A small image classifier, trained from scratch: norm layernorm.
Rows from block 10 of a small image classifier, named by matrix and row number. Rows with one number belong to one neuron. Each number is 128 + 32 x the weight over its row's rms, rounded and kept within 0 to 255. All counts start at 0. Numbers have three digits each.
After each neuron's rows are labels from the 100 images, of 14848, where the neuron reaches its highest value: "lies over" is the class under the peak. Only what is clearly more common there than usual is listed. The data: Sentinel-2 satellite tiles (TerraMesh). In brackets: how many of the 100, against the usual share in percent.
# fc1: MLP up (model.blocks.10.mlp.fc1.weight, 640x160), inputs 108-159
# fc2: MLP down (model.blocks.10.mlp.fc2.weight, 160x640, transposed), outputs 108-159

fc1.284:132169141123147118159203116104112147022085086153061159139118184184116145156095151073140189153104129121144185105104095133077111101137152124105130088191148131
fc2.284:161192140148136178177147142122163102114160176068176101121161148131096120079126175143144104139141112087161133133077145158093109099155166157123115135087109128
lies over: bare ground (25 vs 4.8)

fc1.265:197104031092059117122103124117141150157146176138130114091075114102146113098110178116124113087148076104163158152123134164127102140118165134113120124075139131
fc2.265:092127179184094122113170117190126125101093147102098119139088122194149167109105094074139162180183122122071133107153096117164125066193103153148112078132089151
lies over: rangeland (52 vs 22.5); bare ground (38 vs 4.8)

fc1.168:102179193090127159157057070159167117164150096185123157090130170155138167179100134141111118069158104161156162081152095134154168110166182095094071140116170158
fc2.168:149070203131097094131105135056145199171147126136140103081090124068134122104116106217142151206166087155157124219111140160087148099135092133141143097127109129
lies over: snow or ice (48 vs 14)

fc1.125:107094168112064081154147159107155075113104107084077126127111153104169102134137150119147092117119161167132167094102113128122085113126176178108038092104130073
fc2.125:139155055071145166089056153071116095149107117108167102100140135139102084085112124160148113132105133127130120098182114130159180157160106127150177118135127114
lies over: water (49 vs 10.8)

fc1.134:122102151104127201139098143134126122149159140147139143088153143137120196078148128111081112099148075150132143181093125185097166135136069064096130075155164111
fc2.134:128149121134113114088136178139169115107177076091098115091147182129196147144075105141125097162101143033048145050152158145123110105146091092153105129140131116
lies over: clouds (67 vs 2.7)

fc1.617:153093140129096106078110216120083200136106156153125139083086126121144119143125128057147150139108154077109092164108134141110115123064115166141142100170097135
fc2.617:101121107066141123166143143108068147108091150119079183097165131173130138189168070161104087167137131108107144106116062060106115091124131112125131137133136144
lies over: water (34 vs 10.8)

fc1.74:176138103160067166139096152152128082120114106127179104101152164121108063113148141128125124145158121106125131124108187142133150137131170158140167147141169135
fc2.74:059130121131132141115154144092164155116142159151167092164125117126093176200101163134134156161107118101127133164161113117137100140138141134138043121104107053
lies over: clouds (39 vs 2.7)

fc1.267:142144126107162170137126077125112120106173090066149150149154144167176132167074127134132125159149181065132114160077128138102084151122130103096147138174130135
fc2.267:068162135139098174177144141145165105146124105149167098133126109108108126123150112090091092093099110118106193175092147119167161168140150106180118149047137134
lies over: clouds (84 vs 2.7)

fc1.474:210074110129110152121158146184137160122122085207124166131121103183134089083130122131135140114144142155097169120100147118137085113113160185090146135143102111
fc2.474:107129138142143043135100136158135075159088142080160122120152080127125136140115135136134147129079092120122094154079192135111164114147121045147096194121170120
lies over: snow or ice (34 vs 14)

fc1.224:112125107109125140113125132129091149084176142099110135143115113153109103180138200184167136059160116162144096112160132130098172114113120132139081108142229079
fc2.224:137104108125112133217137132134108085079165199099087130151152121117092097106073115136110142128146124110157124088145090163158118150207175136099136110192173115
lies over: flooded vegetation (38 vs 1.6)

fc1.205:173142197106152157120159163147155102137090146129131063155161056100183128180094106123126125198163152107131128050120085113147169095203089147095111080146187065
fc2.205:094139073135188096133091118059092129126133152122171167126150137099066128148148105104112085139112117192116162136114120108064098127100135121141157199102124202
lies over: rangeland (56 vs 22.5)

fc1.354:229100150102121113096143140171096143163062124185110109133114170171137131105177158096134096122125092075117120160127096185160122135143076162111142117197110170
fc2.354:166065149128104124149160137119100115129132102138227153121140071123189141189166105153122157155137145154137160152143069126119123154084146105118102143142182141
lies over: crops (48 vs 17.5)

fc1.136:089107157169065148126152128081146154124090062139167158148145058079150116147184093113105109141159120177147095108162092141115101102170131096130177120115141117
fc2.136:112134113140149103110141155189184120171163096170061101121116164122103159142116114112162114033159171098100163119103128152166172108125152154087097141136136156
lies over: rangeland (47 vs 22.5); crops (42 vs 17.5)

fc1.161:113147171126096127140123142084127156069165085154135112126126147153117063124095070147155122126133122139150123101121060225108144111133112112153142156149133084
fc2.161:114115105125174130119134113090157111192129102101159082138099133112159136166114099106084100156222168142125173147093152159141127154146122140121107122181092135
lies over: clouds (31 vs 2.7)

fc1.487:096134106130126108111136134119167158081170131065142107133119182128106139108142172144117174135142132152113113186160139160102101107153118134152161059144107198
fc2.487:145127181137094140166096095137100104198077084153065099115188153145164119151133054127125064131150148153137113075135157115164123120104125137146096130107160052
lies over: water (63 vs 10.8)

fc1.250:049157114083045131095094139134121114104107103107130144141109127099150117113162122095168131165183120146132163135182144068176115117132103107145190151105110197
fc2.250:203074117092154127126093148101135140127135125099140106121162140094044141138085163129152098087157155042169091136095084091117089098122061118140120149114131133
lies over: crops (52 vs 17.5)

fc1.235:164093123096054107136118084091121109061023096101149142121100135141118108164127182092079105123128103116109204126115081152156094143159121144113151121118156146
fc2.235:130168112179125132144140135162092152191174097106106086086135098176121092140148089134170120069121087122093055147135176161085141119117110107190110135092094072
lies over: bare ground (30 vs 4.8)

fc1.405:097110130129120110106102177135238120161105042184121107148080110188112110078088135133098112107121195155085174117072109141134175157093102178133114120091111059
fc2.405:125140193100170132135138119148077124049201135156168079114095094151159109146084135177145176186171099150082085154141143129124103153112115146078137154155106162
lies over: clouds (93 vs 2.7)

fc1.391:112118079156108084101118103134110126150140116139100173163095121118169175097146105175184185160123098137163167149085143114122138166138118114144097084119158178
fc2.391:156111175091076173140176165098130104099122081112113133122090133071125113092145114037052145094200132088102139137111146182141112074126182138121129144172105103
lies over: flooded vegetation (27 vs 1.6)

fc1.219:156086119084072193107101102136111108145085192112188109131163138112084102165125145119136164078137152157133138103127161089125150132144082145138106118152072110
fc2.219:119135133151100074127157118181159104165102116196161130073086140073147073103103135160161116152079099121128074125085098133103060146098159134116132144150160204
lies over: trees (88 vs 20)

fc1.513:174105118102074079148098101084114128071100105122122144128127177150153080136173175114185144156153118126164138127115151154120128113144100142118093135126104130
fc2.513:131143129102165101124184118093191113147121165134133103096181063146162137116108119127119164184110221164133119100118099156053145062121135147134125119112140145
lies over: crops (78 vs 17.5)

fc1.441:110108055123098090102173141167110119162123154172189125147143051124140138112120129113134076179126122134148156166161131067116146104167120115113143174104126189
fc2.441:133197085131171152187100089108133129162187092138108105119138108176094156135162092060125193132141107146071105147102113155147123165138136175151160130122138125
lies over: crops (71 vs 17.5)

fc1.142:136112147093076110107083098090166134157186055156116187089129114137153083193133129148127099125125156166192127171152073071081142130099137118128179118172149126
fc2.142:110134110152104110107153155129134099145129143113123117164151116118137120103132105170085154180161125092143160097108177102153173136104169133107081124137193132
lies over: water (77 vs 10.8)

fc1.426:159139149188187056142177109113104097129137114174097131156103129159065083142128125067125125104132163115175115155126118154124106079193103145103141059087162128
fc2.426:047056137143108096109160112106087152114146137069091139113138144120175200018149154066116147119088096156111114145146137126132069144080142136201165119161081129
lies over: bare ground (37 vs 4.8)

fc1.439:145087120080105131121151106162131151145156102106166073138090061143145141182171082102096142140098130161124203181116134090221110184116094165145129144079164153
fc2.439:125133132145160099090040114070125157131111197116161127039114107159171128114139133148173097121139151197073095093111162157112120137104146147145178084111110080
lies over: snow or ice (40 vs 14)

fc1.577:067119133140172115099144113129090143152097138077145057124123141108110093108116150124084149179193115127128129125135152213158070110176172130110143084110122165
fc2.577:127104088082135150191138136166121157148168129078118117124117129097109124123210090138132129166065131115161125126165088094163177137168160121138126118217102077
lies over: water (85 vs 10.8)

fc1.60:105155141151058108121166121119122109117125072136137106203104127136122116075156104113133068209127115196132147118178153131148142103141097095140153103095112161
fc2.60:098107094145169144173139147144139160131166121082049115106066145141067142158099169111079124139174191063119122125101130123116143147136135112154172166184112129
lies over: clouds (76 vs 2.7)

fc1.238:134147124167146137131064150139131161100147126073069086127104100141093122135165107158165146125152101133126117120184091206112134134162065170158057096098146147
fc2.238:122151118133158092149212102149138159108121104154143090130154131122083145089066126170124139075135099099179073088132117115098127133093149086081095135150109073
lies over: rangeland (87 vs 22.5)

fc1.606:137158159146175108098096193111116086188085163127150116106144175099145139143116155080161093137102094184142135168088142088104097079175103111131114101134162118
fc2.606:119115167149110143125131063130139110125128109097162094075056132182109094110117067181147058133136150183181098134142090183154094119101108114132117137124137116
lies over: snow or ice (32 vs 14)

fc1.595:150112125127054128141164105145082146107093182136144125163116129157130103149081192138114156104124126111090124153082110125177114109125139104102145157181130120
fc2.595:180100155112114084135111151097134122143099120172137182128076142094176161161107113069101065159164141159141084114089061133166094088090123074142123107102133137
lies over: built area (46 vs 5.2)

fc1.341:135154087104124092118113091144081176117101061116150144119056062125126131116199211061145135106105114087137143180167126121157088152094153091116136176099142146
fc2.341:168107165132137097153066172145128098139203153092165125165133098103067142090133109130137068093121097158094078139154054148091093166103102173132099119150079106
lies over: snow or ice (44 vs 14); bare ground (32 vs 4.8)

fc1.492:088168114120110183116168168127130167132123089083110120131110161175141135085108180137151182082152066123103142118098155143107113152126144113165080108104125075
fc2.492:112127149106217130169147115136108089083172091133154131126146107088138153146125084122124035092115161101137098184158112125158101133112110156125101135116126091
lies over: clouds (62 vs 2.7)

fc1.580:129125136095130131121146129113197107102094090098111110113094139091149082108112065146132096145177163178178127114081140129078131088141205165137174107076114095
fc2.580:142128085137144107102108132177123115079119180142127133133170086139097123129099158182109118118191192115155105083159114196161123120119143147094091109110139086
lies over: crops (37 vs 17.5)

fc1.110:110171099115127114137100172087166118144137121163097173135148139146157161158136129194108081149134104137098133162123145170117133062112078126141129118085130163
fc2.110:117126171098092105106099141123118144122154161105152085122063062119138055121140127093096108098096088118136165109051121147167121117114111179161062133096176086
lies over: bare ground (25 vs 4.8)

fc1.448:142091138089130107074133133171151091136104130154156068140174122128165162096184106087149111076106123132191072144144160161189104175138172174121144117132104091
fc2.448:118160123133138145136135111102139132197157127133107169175081101133174121112048116119160163134161138120121182117151082162131178151160071121116130179151130198
lies over: crops (44 vs 17.5)

fc1.138:125165098182118093070066131137123119058116160146103133149121093158097096163119135133142094142123097143109093158094151150098052145112090139167123111087180111
fc2.138:118073065119128147177093145130176142137149090099109110156148080128104148081205099130112134141112149125145128075089135129137185104151169116090082058141169175
lies over: flooded vegetation (35 vs 1.6)

fc1.420:159138130078111192137101072205115115126120161142149150129122156108149167113144082101193101123088130103110092161140168111147067125178168125111147123110150160
fc2.420:134072144147154075112094093137104181106134131123164078130086147105131101168133164092066169134092130133179148129138076132124200087068101157117139087121141102
lies over: snow or ice (75 vs 14)

fc1.65:178086088109093122123123124199086102092155134059195090134120123083169152151121174042076091130091091098090159161117096130183096140077122125126160167097168130
fc2.65:087101135134137109056068132152090143162112100131129147155109050160139152080134150101114086128148064142101138118156146108121051157065135146101185143174127185
lies over: bare ground (42 vs 4.8); snow or ice (37 vs 14)

fc1.72:116128123176100112151122122146151177121150128132127113132145104168099135173085164128099135135134132069083161116191112083129114166132163150123176090190125150
fc2.72:103173185118097093103098166192117134072175157147136122112163163095131083041136105124119180135133111134131088116089104111076166131122110082159182151115143147
lies over: water (29 vs 10.8)

fc1.424:174107132077100119097173137128111129105093160162068182179108115114194120173149174107118150140044098127114096144162049158106131119130116169106122172186075119
fc2.424:174118132147112136107150141185115096165131147121133128063130117150099143104117079123181122131092140194148145190184149146141133128099212128128114124132146130
lies over: crops (62 vs 17.5)

fc1.259:135108084116061112144125127123113148193165140078136109196137098139123165111134122183126114180132183132147150178117120170181162087158178125089153093149144100
fc2.259:084154129143138139138062126121126106093088100104057083129114128079104150160105083093114138084134153129153144084167068183122103132151081151138150125149134068
lies over: water (61 vs 10.8)

fc1.26:067180085129100130138123188114158107144088124121101173148146141177153139096068077104164037108140122100094140116142133124152134104132128102178138117135143086
fc2.26:070129191125143150123111133140188130124162158164178107118053102137092179144143113174175105148148154135075185136112190166124068139141091033167129101073109176
lies over: clouds (87 vs 2.7)

fc1.294:117155059116133113103100106119075100102136133096101146105133205108085084104122113147100087095120138146122159125099140108114174154156084118169111126100159100
fc2.294:169126101157136121177126115127090186141123134154160172168148070154173113198124130151071078135142109165167115056197126126158101136127144126033114129137148201
lies over: flooded vegetation (62 vs 1.6)

fc1.515:180063136131122125128195111100113103125101085119132077183113131058156174148195101106117077084144122141153109104125089174117081103188109055152172113157158133
fc2.515:168205134096123099118122101134150111122203166066124115131151118170122131079102157157149067102150119098175076166149089079100102147141095177108080127149132108
lies over: snow or ice (54 vs 14)

fc1.389:139109143148144154130200171056036123116087131145109128127125074189160135100097131102164127107149103155160144116143157123100094060117175096153192113191124129
fc2.389:095117158153091142172164067124166115145144176140112138111169032121033119151132186103141101123137141093102136167100109139143113118135106178140080105176152145
lies over: trees (50 vs 20)

fc1.351:148154147157089090152130085126022112189139116102094118098130096096181079139123127132091126100155090116082124120139113181130131127098189146180168122117179108
fc2.351:119142147149160121169160162168109104086083102103110106115146156056099163140097121167126106160115128145140143115094107083136150226124093126116128106143082094
lies over: crops (38 vs 17.5)

fc1.39:093104094103119106125135132137120154112082168132091085112152128109116129103100159143101120128127143135152089111166150092091128119188135138150146152124165143
fc2.39:150119117141129174181161116110154165093156146108117177140182127125129113203115100143194129142101140101191122105127166167157143111155084107124127091119138081
lies over: flooded vegetation (32 vs 1.6)

fc1.164:120167116113119163133172103081097123145087148151110112106174112183131197194132070100163141100088131178097136121124099147121152114190110095077121163131082102
fc2.164:140172091159044091154115116148106183136135138116126119106125143070064129132133128117119096117143119080140109119156202066125104159062106084176126125153136075
lies over: rangeland (46 vs 22.5); trees (43 vs 20)

fc1.361:087156052071179137083059142133143172096099121173127138084143106094171097124158104070104143136137154130152155143141148137069130123185049103201113226126097150
fc2.361:118133161100057135131168170085132094125152099138107117141113097101082119126115117070175100110123167065153118071172133104171114187049154187154116043137136136
lies over: rangeland (45 vs 22.5)

fc1.491:119114112156073121122106110139176113134183137147133128110122151107157130162085124072093112112179092111129132123111066131187144099094122210108116144145100137
fc2.491:138167112111129163109100086129092142079141141136115171138108124158062162124204099161188107100099137164147136104106150174126048128171105085134144129159120112
lies over: bare ground (57 vs 4.8)

fc1.264:135070099145209147076156097143130145134150162197103093131148076098193161131148136086092135123125101153164144103115105140139160158145160163147113106133160143
fc2.264:150154151123149135188123168115162131144102180138129182064228165152130185106088127128119135132095148127118161124120158111133155084124129121123187138126116125
lies over: crops (42 vs 17.5)

fc1.598:123098102068106130123165148102161131126130175141159105188106153149123117136111184137115124150104156168136106117140136060148129085140162174159078168157108151
fc2.598:153133103150090129162154091096048104132185141122108123160120122132099117119118142140121137088115149160133154128183145145134090149103108176103151072116189097
lies over: flooded vegetation (32 vs 1.6)

fc1.183:151170138203141158186142168113086127122090057185120143117083081119088117131070082094124071109161076123150144092103214128182138138110099116102152137107165138
fc2.183:136145096109187130115105110094113132196100156058144131115138129160139192133103154165192137111077177158140166111070108114104178130119130117139124121124146147
lies over: flooded vegetation (39 vs 1.6)

fc1.612:140092113114107162169149185117149165125137157168139130095120082079154106145096156159126138154144184106044067157129159176159122092167098072125209125123096150
fc2.612:084120140103122057149120076101121159114116180124099117123172175164086117145097184143052200075163113144130155124104096161103170144114089138124130199064139145
lies over: water (45 vs 10.8)

fc1.11:137083098132183171151163118108159153097086109193162123133115112135097145113133112097188152133106112161108138185124145149166119156120159155071176138164163075
fc2.11:068151139133077081087154137124069090171080130138131102149210158162153131194125185153111146156153181096108118103100142163099163097136031099164077185054082158
lies over: rangeland (60 vs 22.5)

fc1.406:103169108130139133164124200119084168164117151147141136116115121118127045094150042182091112098111163150170154195169063120140157121114125152124122104203134191
fc2.406:159061160151067082156139162072125148144159106072178147135145144122158144065099136138103091127122116158118174140178205144168129060132173111121115091191139148
lies over: crops (74 vs 17.5)

fc1.56:103126137095123080159127144103112125158091172122142098109091112130057148163075139138122143071186186146174061121126148168118164130155145131112101209138137136
fc2.56:085064191122126139128153177202112136125122113130152092052146155079164155118112117154087118174132108084177139134094136160131171162170112143153145118164075170
lies over: crops (44 vs 17.5)

fc1.8:120135153110131162141095078138065145127141066194094110160126172100075127156160121219124118112124063175148147144151176092110115146128118225099086106107214172
fc2.8:081129133082160116147079114105096116182156105104144144148181111127146101139111116134081125143142115142181177163135063126102121183082180156178149091121136139
lies over: snow or ice (93 vs 14)

fc1.128:129157135109154144095042197102102170118099117138125159113108150132117072139105067121149123127132110085143134127092182111140090146154136146113165096124120151
fc2.128:173082077075130122148101118140119132191116149119113164139070129107075135136122138115150112094124124151209112103124147087145141105130132124139130183073132160
lies over: flooded vegetation (43 vs 1.6)

fc1.148:208112152212093093127164144134129140135171137150165162102107136127166151128174136137140070199143153090129135144108055110106130099195072108124181139126118099
fc2.148:080150108127169125135082151093134100159130102106151116128123124096107113130148096183105162123071160131141160178131128165140113154105183175110085124158052112
lies over: snow or ice (74 vs 14)

fc1.355:127176057152138058134099170142174167112160115115203088134134116136092124179113151099117058189143116106149083110069056158130133112073125086139143168154120091
fc2.355:135102210089158156181153175101128171134127127108051167085062153086068104133160113162160170130077140146129119199111153135136151109176124162140098148123144163
lies over: clouds (31 vs 2.7)

fc1.397:077169094123121196131146138138100147141065072163078171138112142060111074146108092165108091154106176137160164122165186130188096146110170138120093134091183129
fc2.397:151112147154117129135180114100143130073105117149156117167092102112170078104123167058147102123169134113139119126139112107163127140170165151133131134184094151
lies over: clouds (77 vs 2.7)

fc1.436:100179108157135132150112134082111112089192103117124133132092124119152185140114110128169093119147110114090185149112134113069104121155154115087132082100128078
fc2.436:120136124110104127165128167170139142203146162164065123081125130155151104143163112153106125171093122150173105091110121177195081142169087102106083153108102175
lies over: water (49 vs 10.8)

fc1.583:107174098164051098170102116144159132177124111172171130133123109139150116161153176107165090156122140176137155097084099112087097100138117115138159161054090140
fc2.583:133101142088159114160200134111159095094082112118128127121147143104165111058155073141140123135069131131141167111131104098098093153074164159114103134200108081
lies over: snow or ice (36 vs 14)

fc1.202:054125110163076123117148114110078224142164133120140143160110185121098129139073127127110076096099108140119145161137152101123088177152122111111113155157138099
fc2.202:105124124168087087143118106108075119073097141140150118165127166165131127129147162139121153153189096105129152095182140108141137129109111102128134169126132189
lies over: snow or ice (32 vs 14)

fc1.0:120104089126117102128171188149075097091117090115166097079139151159075126101132185123076155158116174150153105175083084112155174131203092129145100173166157116
fc2.0:156125155074111158122178087083127160103141102135135107185118122132150133135070110142110086107149127100103061089148217066090112149159144127162125145168203119
lies over: clouds (84 vs 2.7)

fc1.307:092170150155159108103143093129149140165132126112174130076098187127037175175128114106170114126106089192149149168101134187147112120132131082105080118124114092
fc2.307:189126057081082170143087121111118144111095155151079067122112187132179153055112136108120144143097132081149072121131131125151170094127145223140129133069131115
lies over: snow or ice (70 vs 14)

fc1.385:154190138078177150158089143084125137147142140110120147155177133149109125151127154175107169138122100119118133149163194133156139101145108132128136075106108090
fc2.385:141139111050138124069162105134140104091123121086144078102159107138137130179056097121166092133150079107160147052117101097160167118108131172160107119121142145
lies over: rangeland (58 vs 22.5)

fc1.415:095128135174091165116111113120165153127118135151123083115233108071137122137135189143107138129139140128169148142105123151147107056094140106138124129139152123
fc2.415:107150133146121123144165147106081118158117113116100135058104167141171152129115127166115105148187134083087133101137147076123046178109115098155097196103183146
lies over: clouds (45 vs 2.7)

fc1.335:121154143105115093092133130138126112125098114080136109179140136137084138156176138189115129188170159164085095142080137132129182167149198207038145136184165115
fc2.335:110160147072133103156128085168122107128129106122067085150146087112105141082057135146114089136053147154125100094166144109192066094115091080187125090109179088
lies over: water (95 vs 10.8)

fc1.239:130147134076116106105148102154079133120066162134136101142089091150201155123151120130103138086137093131151178121073143095143111096183111117180224227132154135
fc2.239:151065088114144182152144153100106095073164151128128074107106145118105076135145086079140067103120116129143154101093110178133117144107080120147119150136064141
lies over: crops (53 vs 17.5)

fc1.374:174139160130054109081144155105106107103116083146149121104162148173110093123125073131099156142161127168108125112122171154112106134133152118128115186150173057
fc2.374:160150129146119158131089089162182159130153080110075134160099175137087105144106116128157090165106130076102150107148144078169119114129149150075110075119133174
lies over: clouds (65 vs 2.7)

fc1.189:089127125164188098102136135132090089134093152163106199088117166114175213160099131096150162162143075114136126095134104119105147170124135083117170101194103136
fc2.189:124098172120095142116152089150072129170191063170168107132151103077109094148129126111151131127092169124115104128101115083201112125110190158180137115103142205
lies over: bare ground (26 vs 4.8)

fc1.295:137108125207139120171084127141109127115082139163153100119093142176148095068085184164101103137139108152087106138053104092082110133147115087128142099145123104
fc2.295:108108141072174126112159186110180134117155126122130160093167100170094166140114106160157113120104123149155172143121113127134114090090085139149106138130099131
lies over: clouds (64 vs 2.7)

fc1.79:119124124099135112173106122165114160150121122130109103139129132128105124085104125126135091138161166114132135092143135136160101078132098106172162101093122106
fc2.79:119107105150101125133093121176149118127139038147162150112169088148127108155152062073121149161103150100113145063087114109128102098049143099098108083118107165
lies over: snow or ice (68 vs 14)

fc1.345:110135133074130145209114151172104168177145108087122204159142131152193122133071120127162151091115168120109143145096169114156122114157090154103130127093120135
fc2.345:107135070100097102123126126071200077098158107080159153107129146107166156153166152127083042136133135125127166138137131082074148129130111137141123140104124090
lies over: clouds (63 vs 2.7)

fc1.84:119164120115132147130132149156142102146074113108155124095147107145152112098148189163117172135142132121112088108128171145081131119114128109123085159085092127
fc2.84:113144121115132127095077113114092080093197091134171116189126146153102128138120117150154154132125122170092163120078091142093112177158122142125181125128155085
lies over: built area (59 vs 5.2)

fc1.333:133143126186117060093073120078110141121124124172159148144119137135105079151095151157029118134106140111124103137111080111112060167154173062124109093143177137
fc2.333:206088124089134124164112090114127115140150122114088113144138063131204131098125157053118139112125071137129143184121156056163210128128058164080160154141144108
lies over: water (58 vs 10.8)

fc1.514:099175122087051101150138153151074171154124159185101099134094092158169188148167134124102126099108135185080202146133103091108135096094143144134098106131096192
fc2.514:153122114148220159153150094116130060114155058095125120129143077166128085139134113134132136160154070078129066168091128088137155120153122134173132166171110132
lies over: crops (63 vs 17.5)

fc1.521:115159180091152138127083080057118202116139121154090088163146129097148149088171131159199121177119101159100178140160186087139113100138150199069092150120110171
fc2.521:167111144080122128154108115094142091135126147140163150173119147120128089144145112100135138122129110100162148212132121177116118195156128110146116077156132192
lies over: snow or ice (93 vs 14)

fc1.234:161175115160116107145145108067121101115113165122130151157193111138081094127095101102101134100123142128125080131138117147144103127108156142155100076166164090
fc2.234:086122151135151155192090136171157131115101137098120121086121139141111134122147109170141131110095116152091194158153091134111145128176105138089158162097170144
lies over: crops (43 vs 17.5); built area (27 vs 5.2)

fc1.290:137130128023135091121079133115112135120149074120176113068133098102119105108150161144166107160087133096192139132158164146118177153177038107162134090096109156
fc2.290:107147096216117140120164150111110110128123179153097122127078132155148150171159088137123106099146118167076140139130150093147156080079237138097123154111144086
lies over: crops (45 vs 17.5)

fc1.494:129085122130149110213130174163073161119143079071052112108138094068162147121175150105098150119128156144103144162144178123131137155160111101169131112153149114
fc2.494:124102141103155137141094119103107113059070127160157102129143115086108161138047116116117110122110145114107120160107126162117155130129139099156162145122141142
lies over: clouds (33 vs 2.7); water (32 vs 10.8)

fc1.244:148103129146137155170147120175145154105107127105154071165174107146116136179055137151125144144126094058111144156141106122134146086162086072114137174158145110
fc2.244:121149173135124151109157111155083153120181216139138141118104117127161131115128109130110149065128142146178167148149121181129136154107140165144107198116162163
lies over: water (30 vs 10.8)

fc1.122:085170105030125105112106097106145106199105150130100114107198174081088127154124152163122132162155082156110168143117082153111189186133097179139149116141097223
fc2.122:157124181187108096166149068195132173172155110137093118190121113070151132204079087128162192157091178116139155093150152109161132122166117173120123111150153097
lies over: water (93 vs 10.8)

fc1.104:128138108123103158126135130107103105139124156121132151097128177059131114111077097138113141117103113120066194105064203079137115169198095127110163155147167075
fc2.104:125125142072124125148129090116160145129138159133166158158110141121098158164130141105121104119124160100192127122156108190163089146087082068171156099151111139
lies over: clouds (48 vs 2.7); water (32 vs 10.8)

fc1.512:152193071141153111146109178159088111182090148117132109044137137117171122175137094099167103162109100094108129156145192120072146084113171098127144099108174066
fc2.512:190147176092129125122113093078208125095105140170166123160070113151094138109161082132118111138107092108079098132121104086123091200092152122172132206047123174
lies over: water (27 vs 10.8)

fc1.102:139203119130081127122124113115164112184078186096103092215077105117149173125114161093118139080095094113091121138169152204138138158084146179162180091159143144
fc2.102:123133161134159134129089091102146144064104120106100123150172119154125072102187097120119098160117129190146111145075051138105169138181066082131102121122121074
lies over: crops (41 vs 17.5)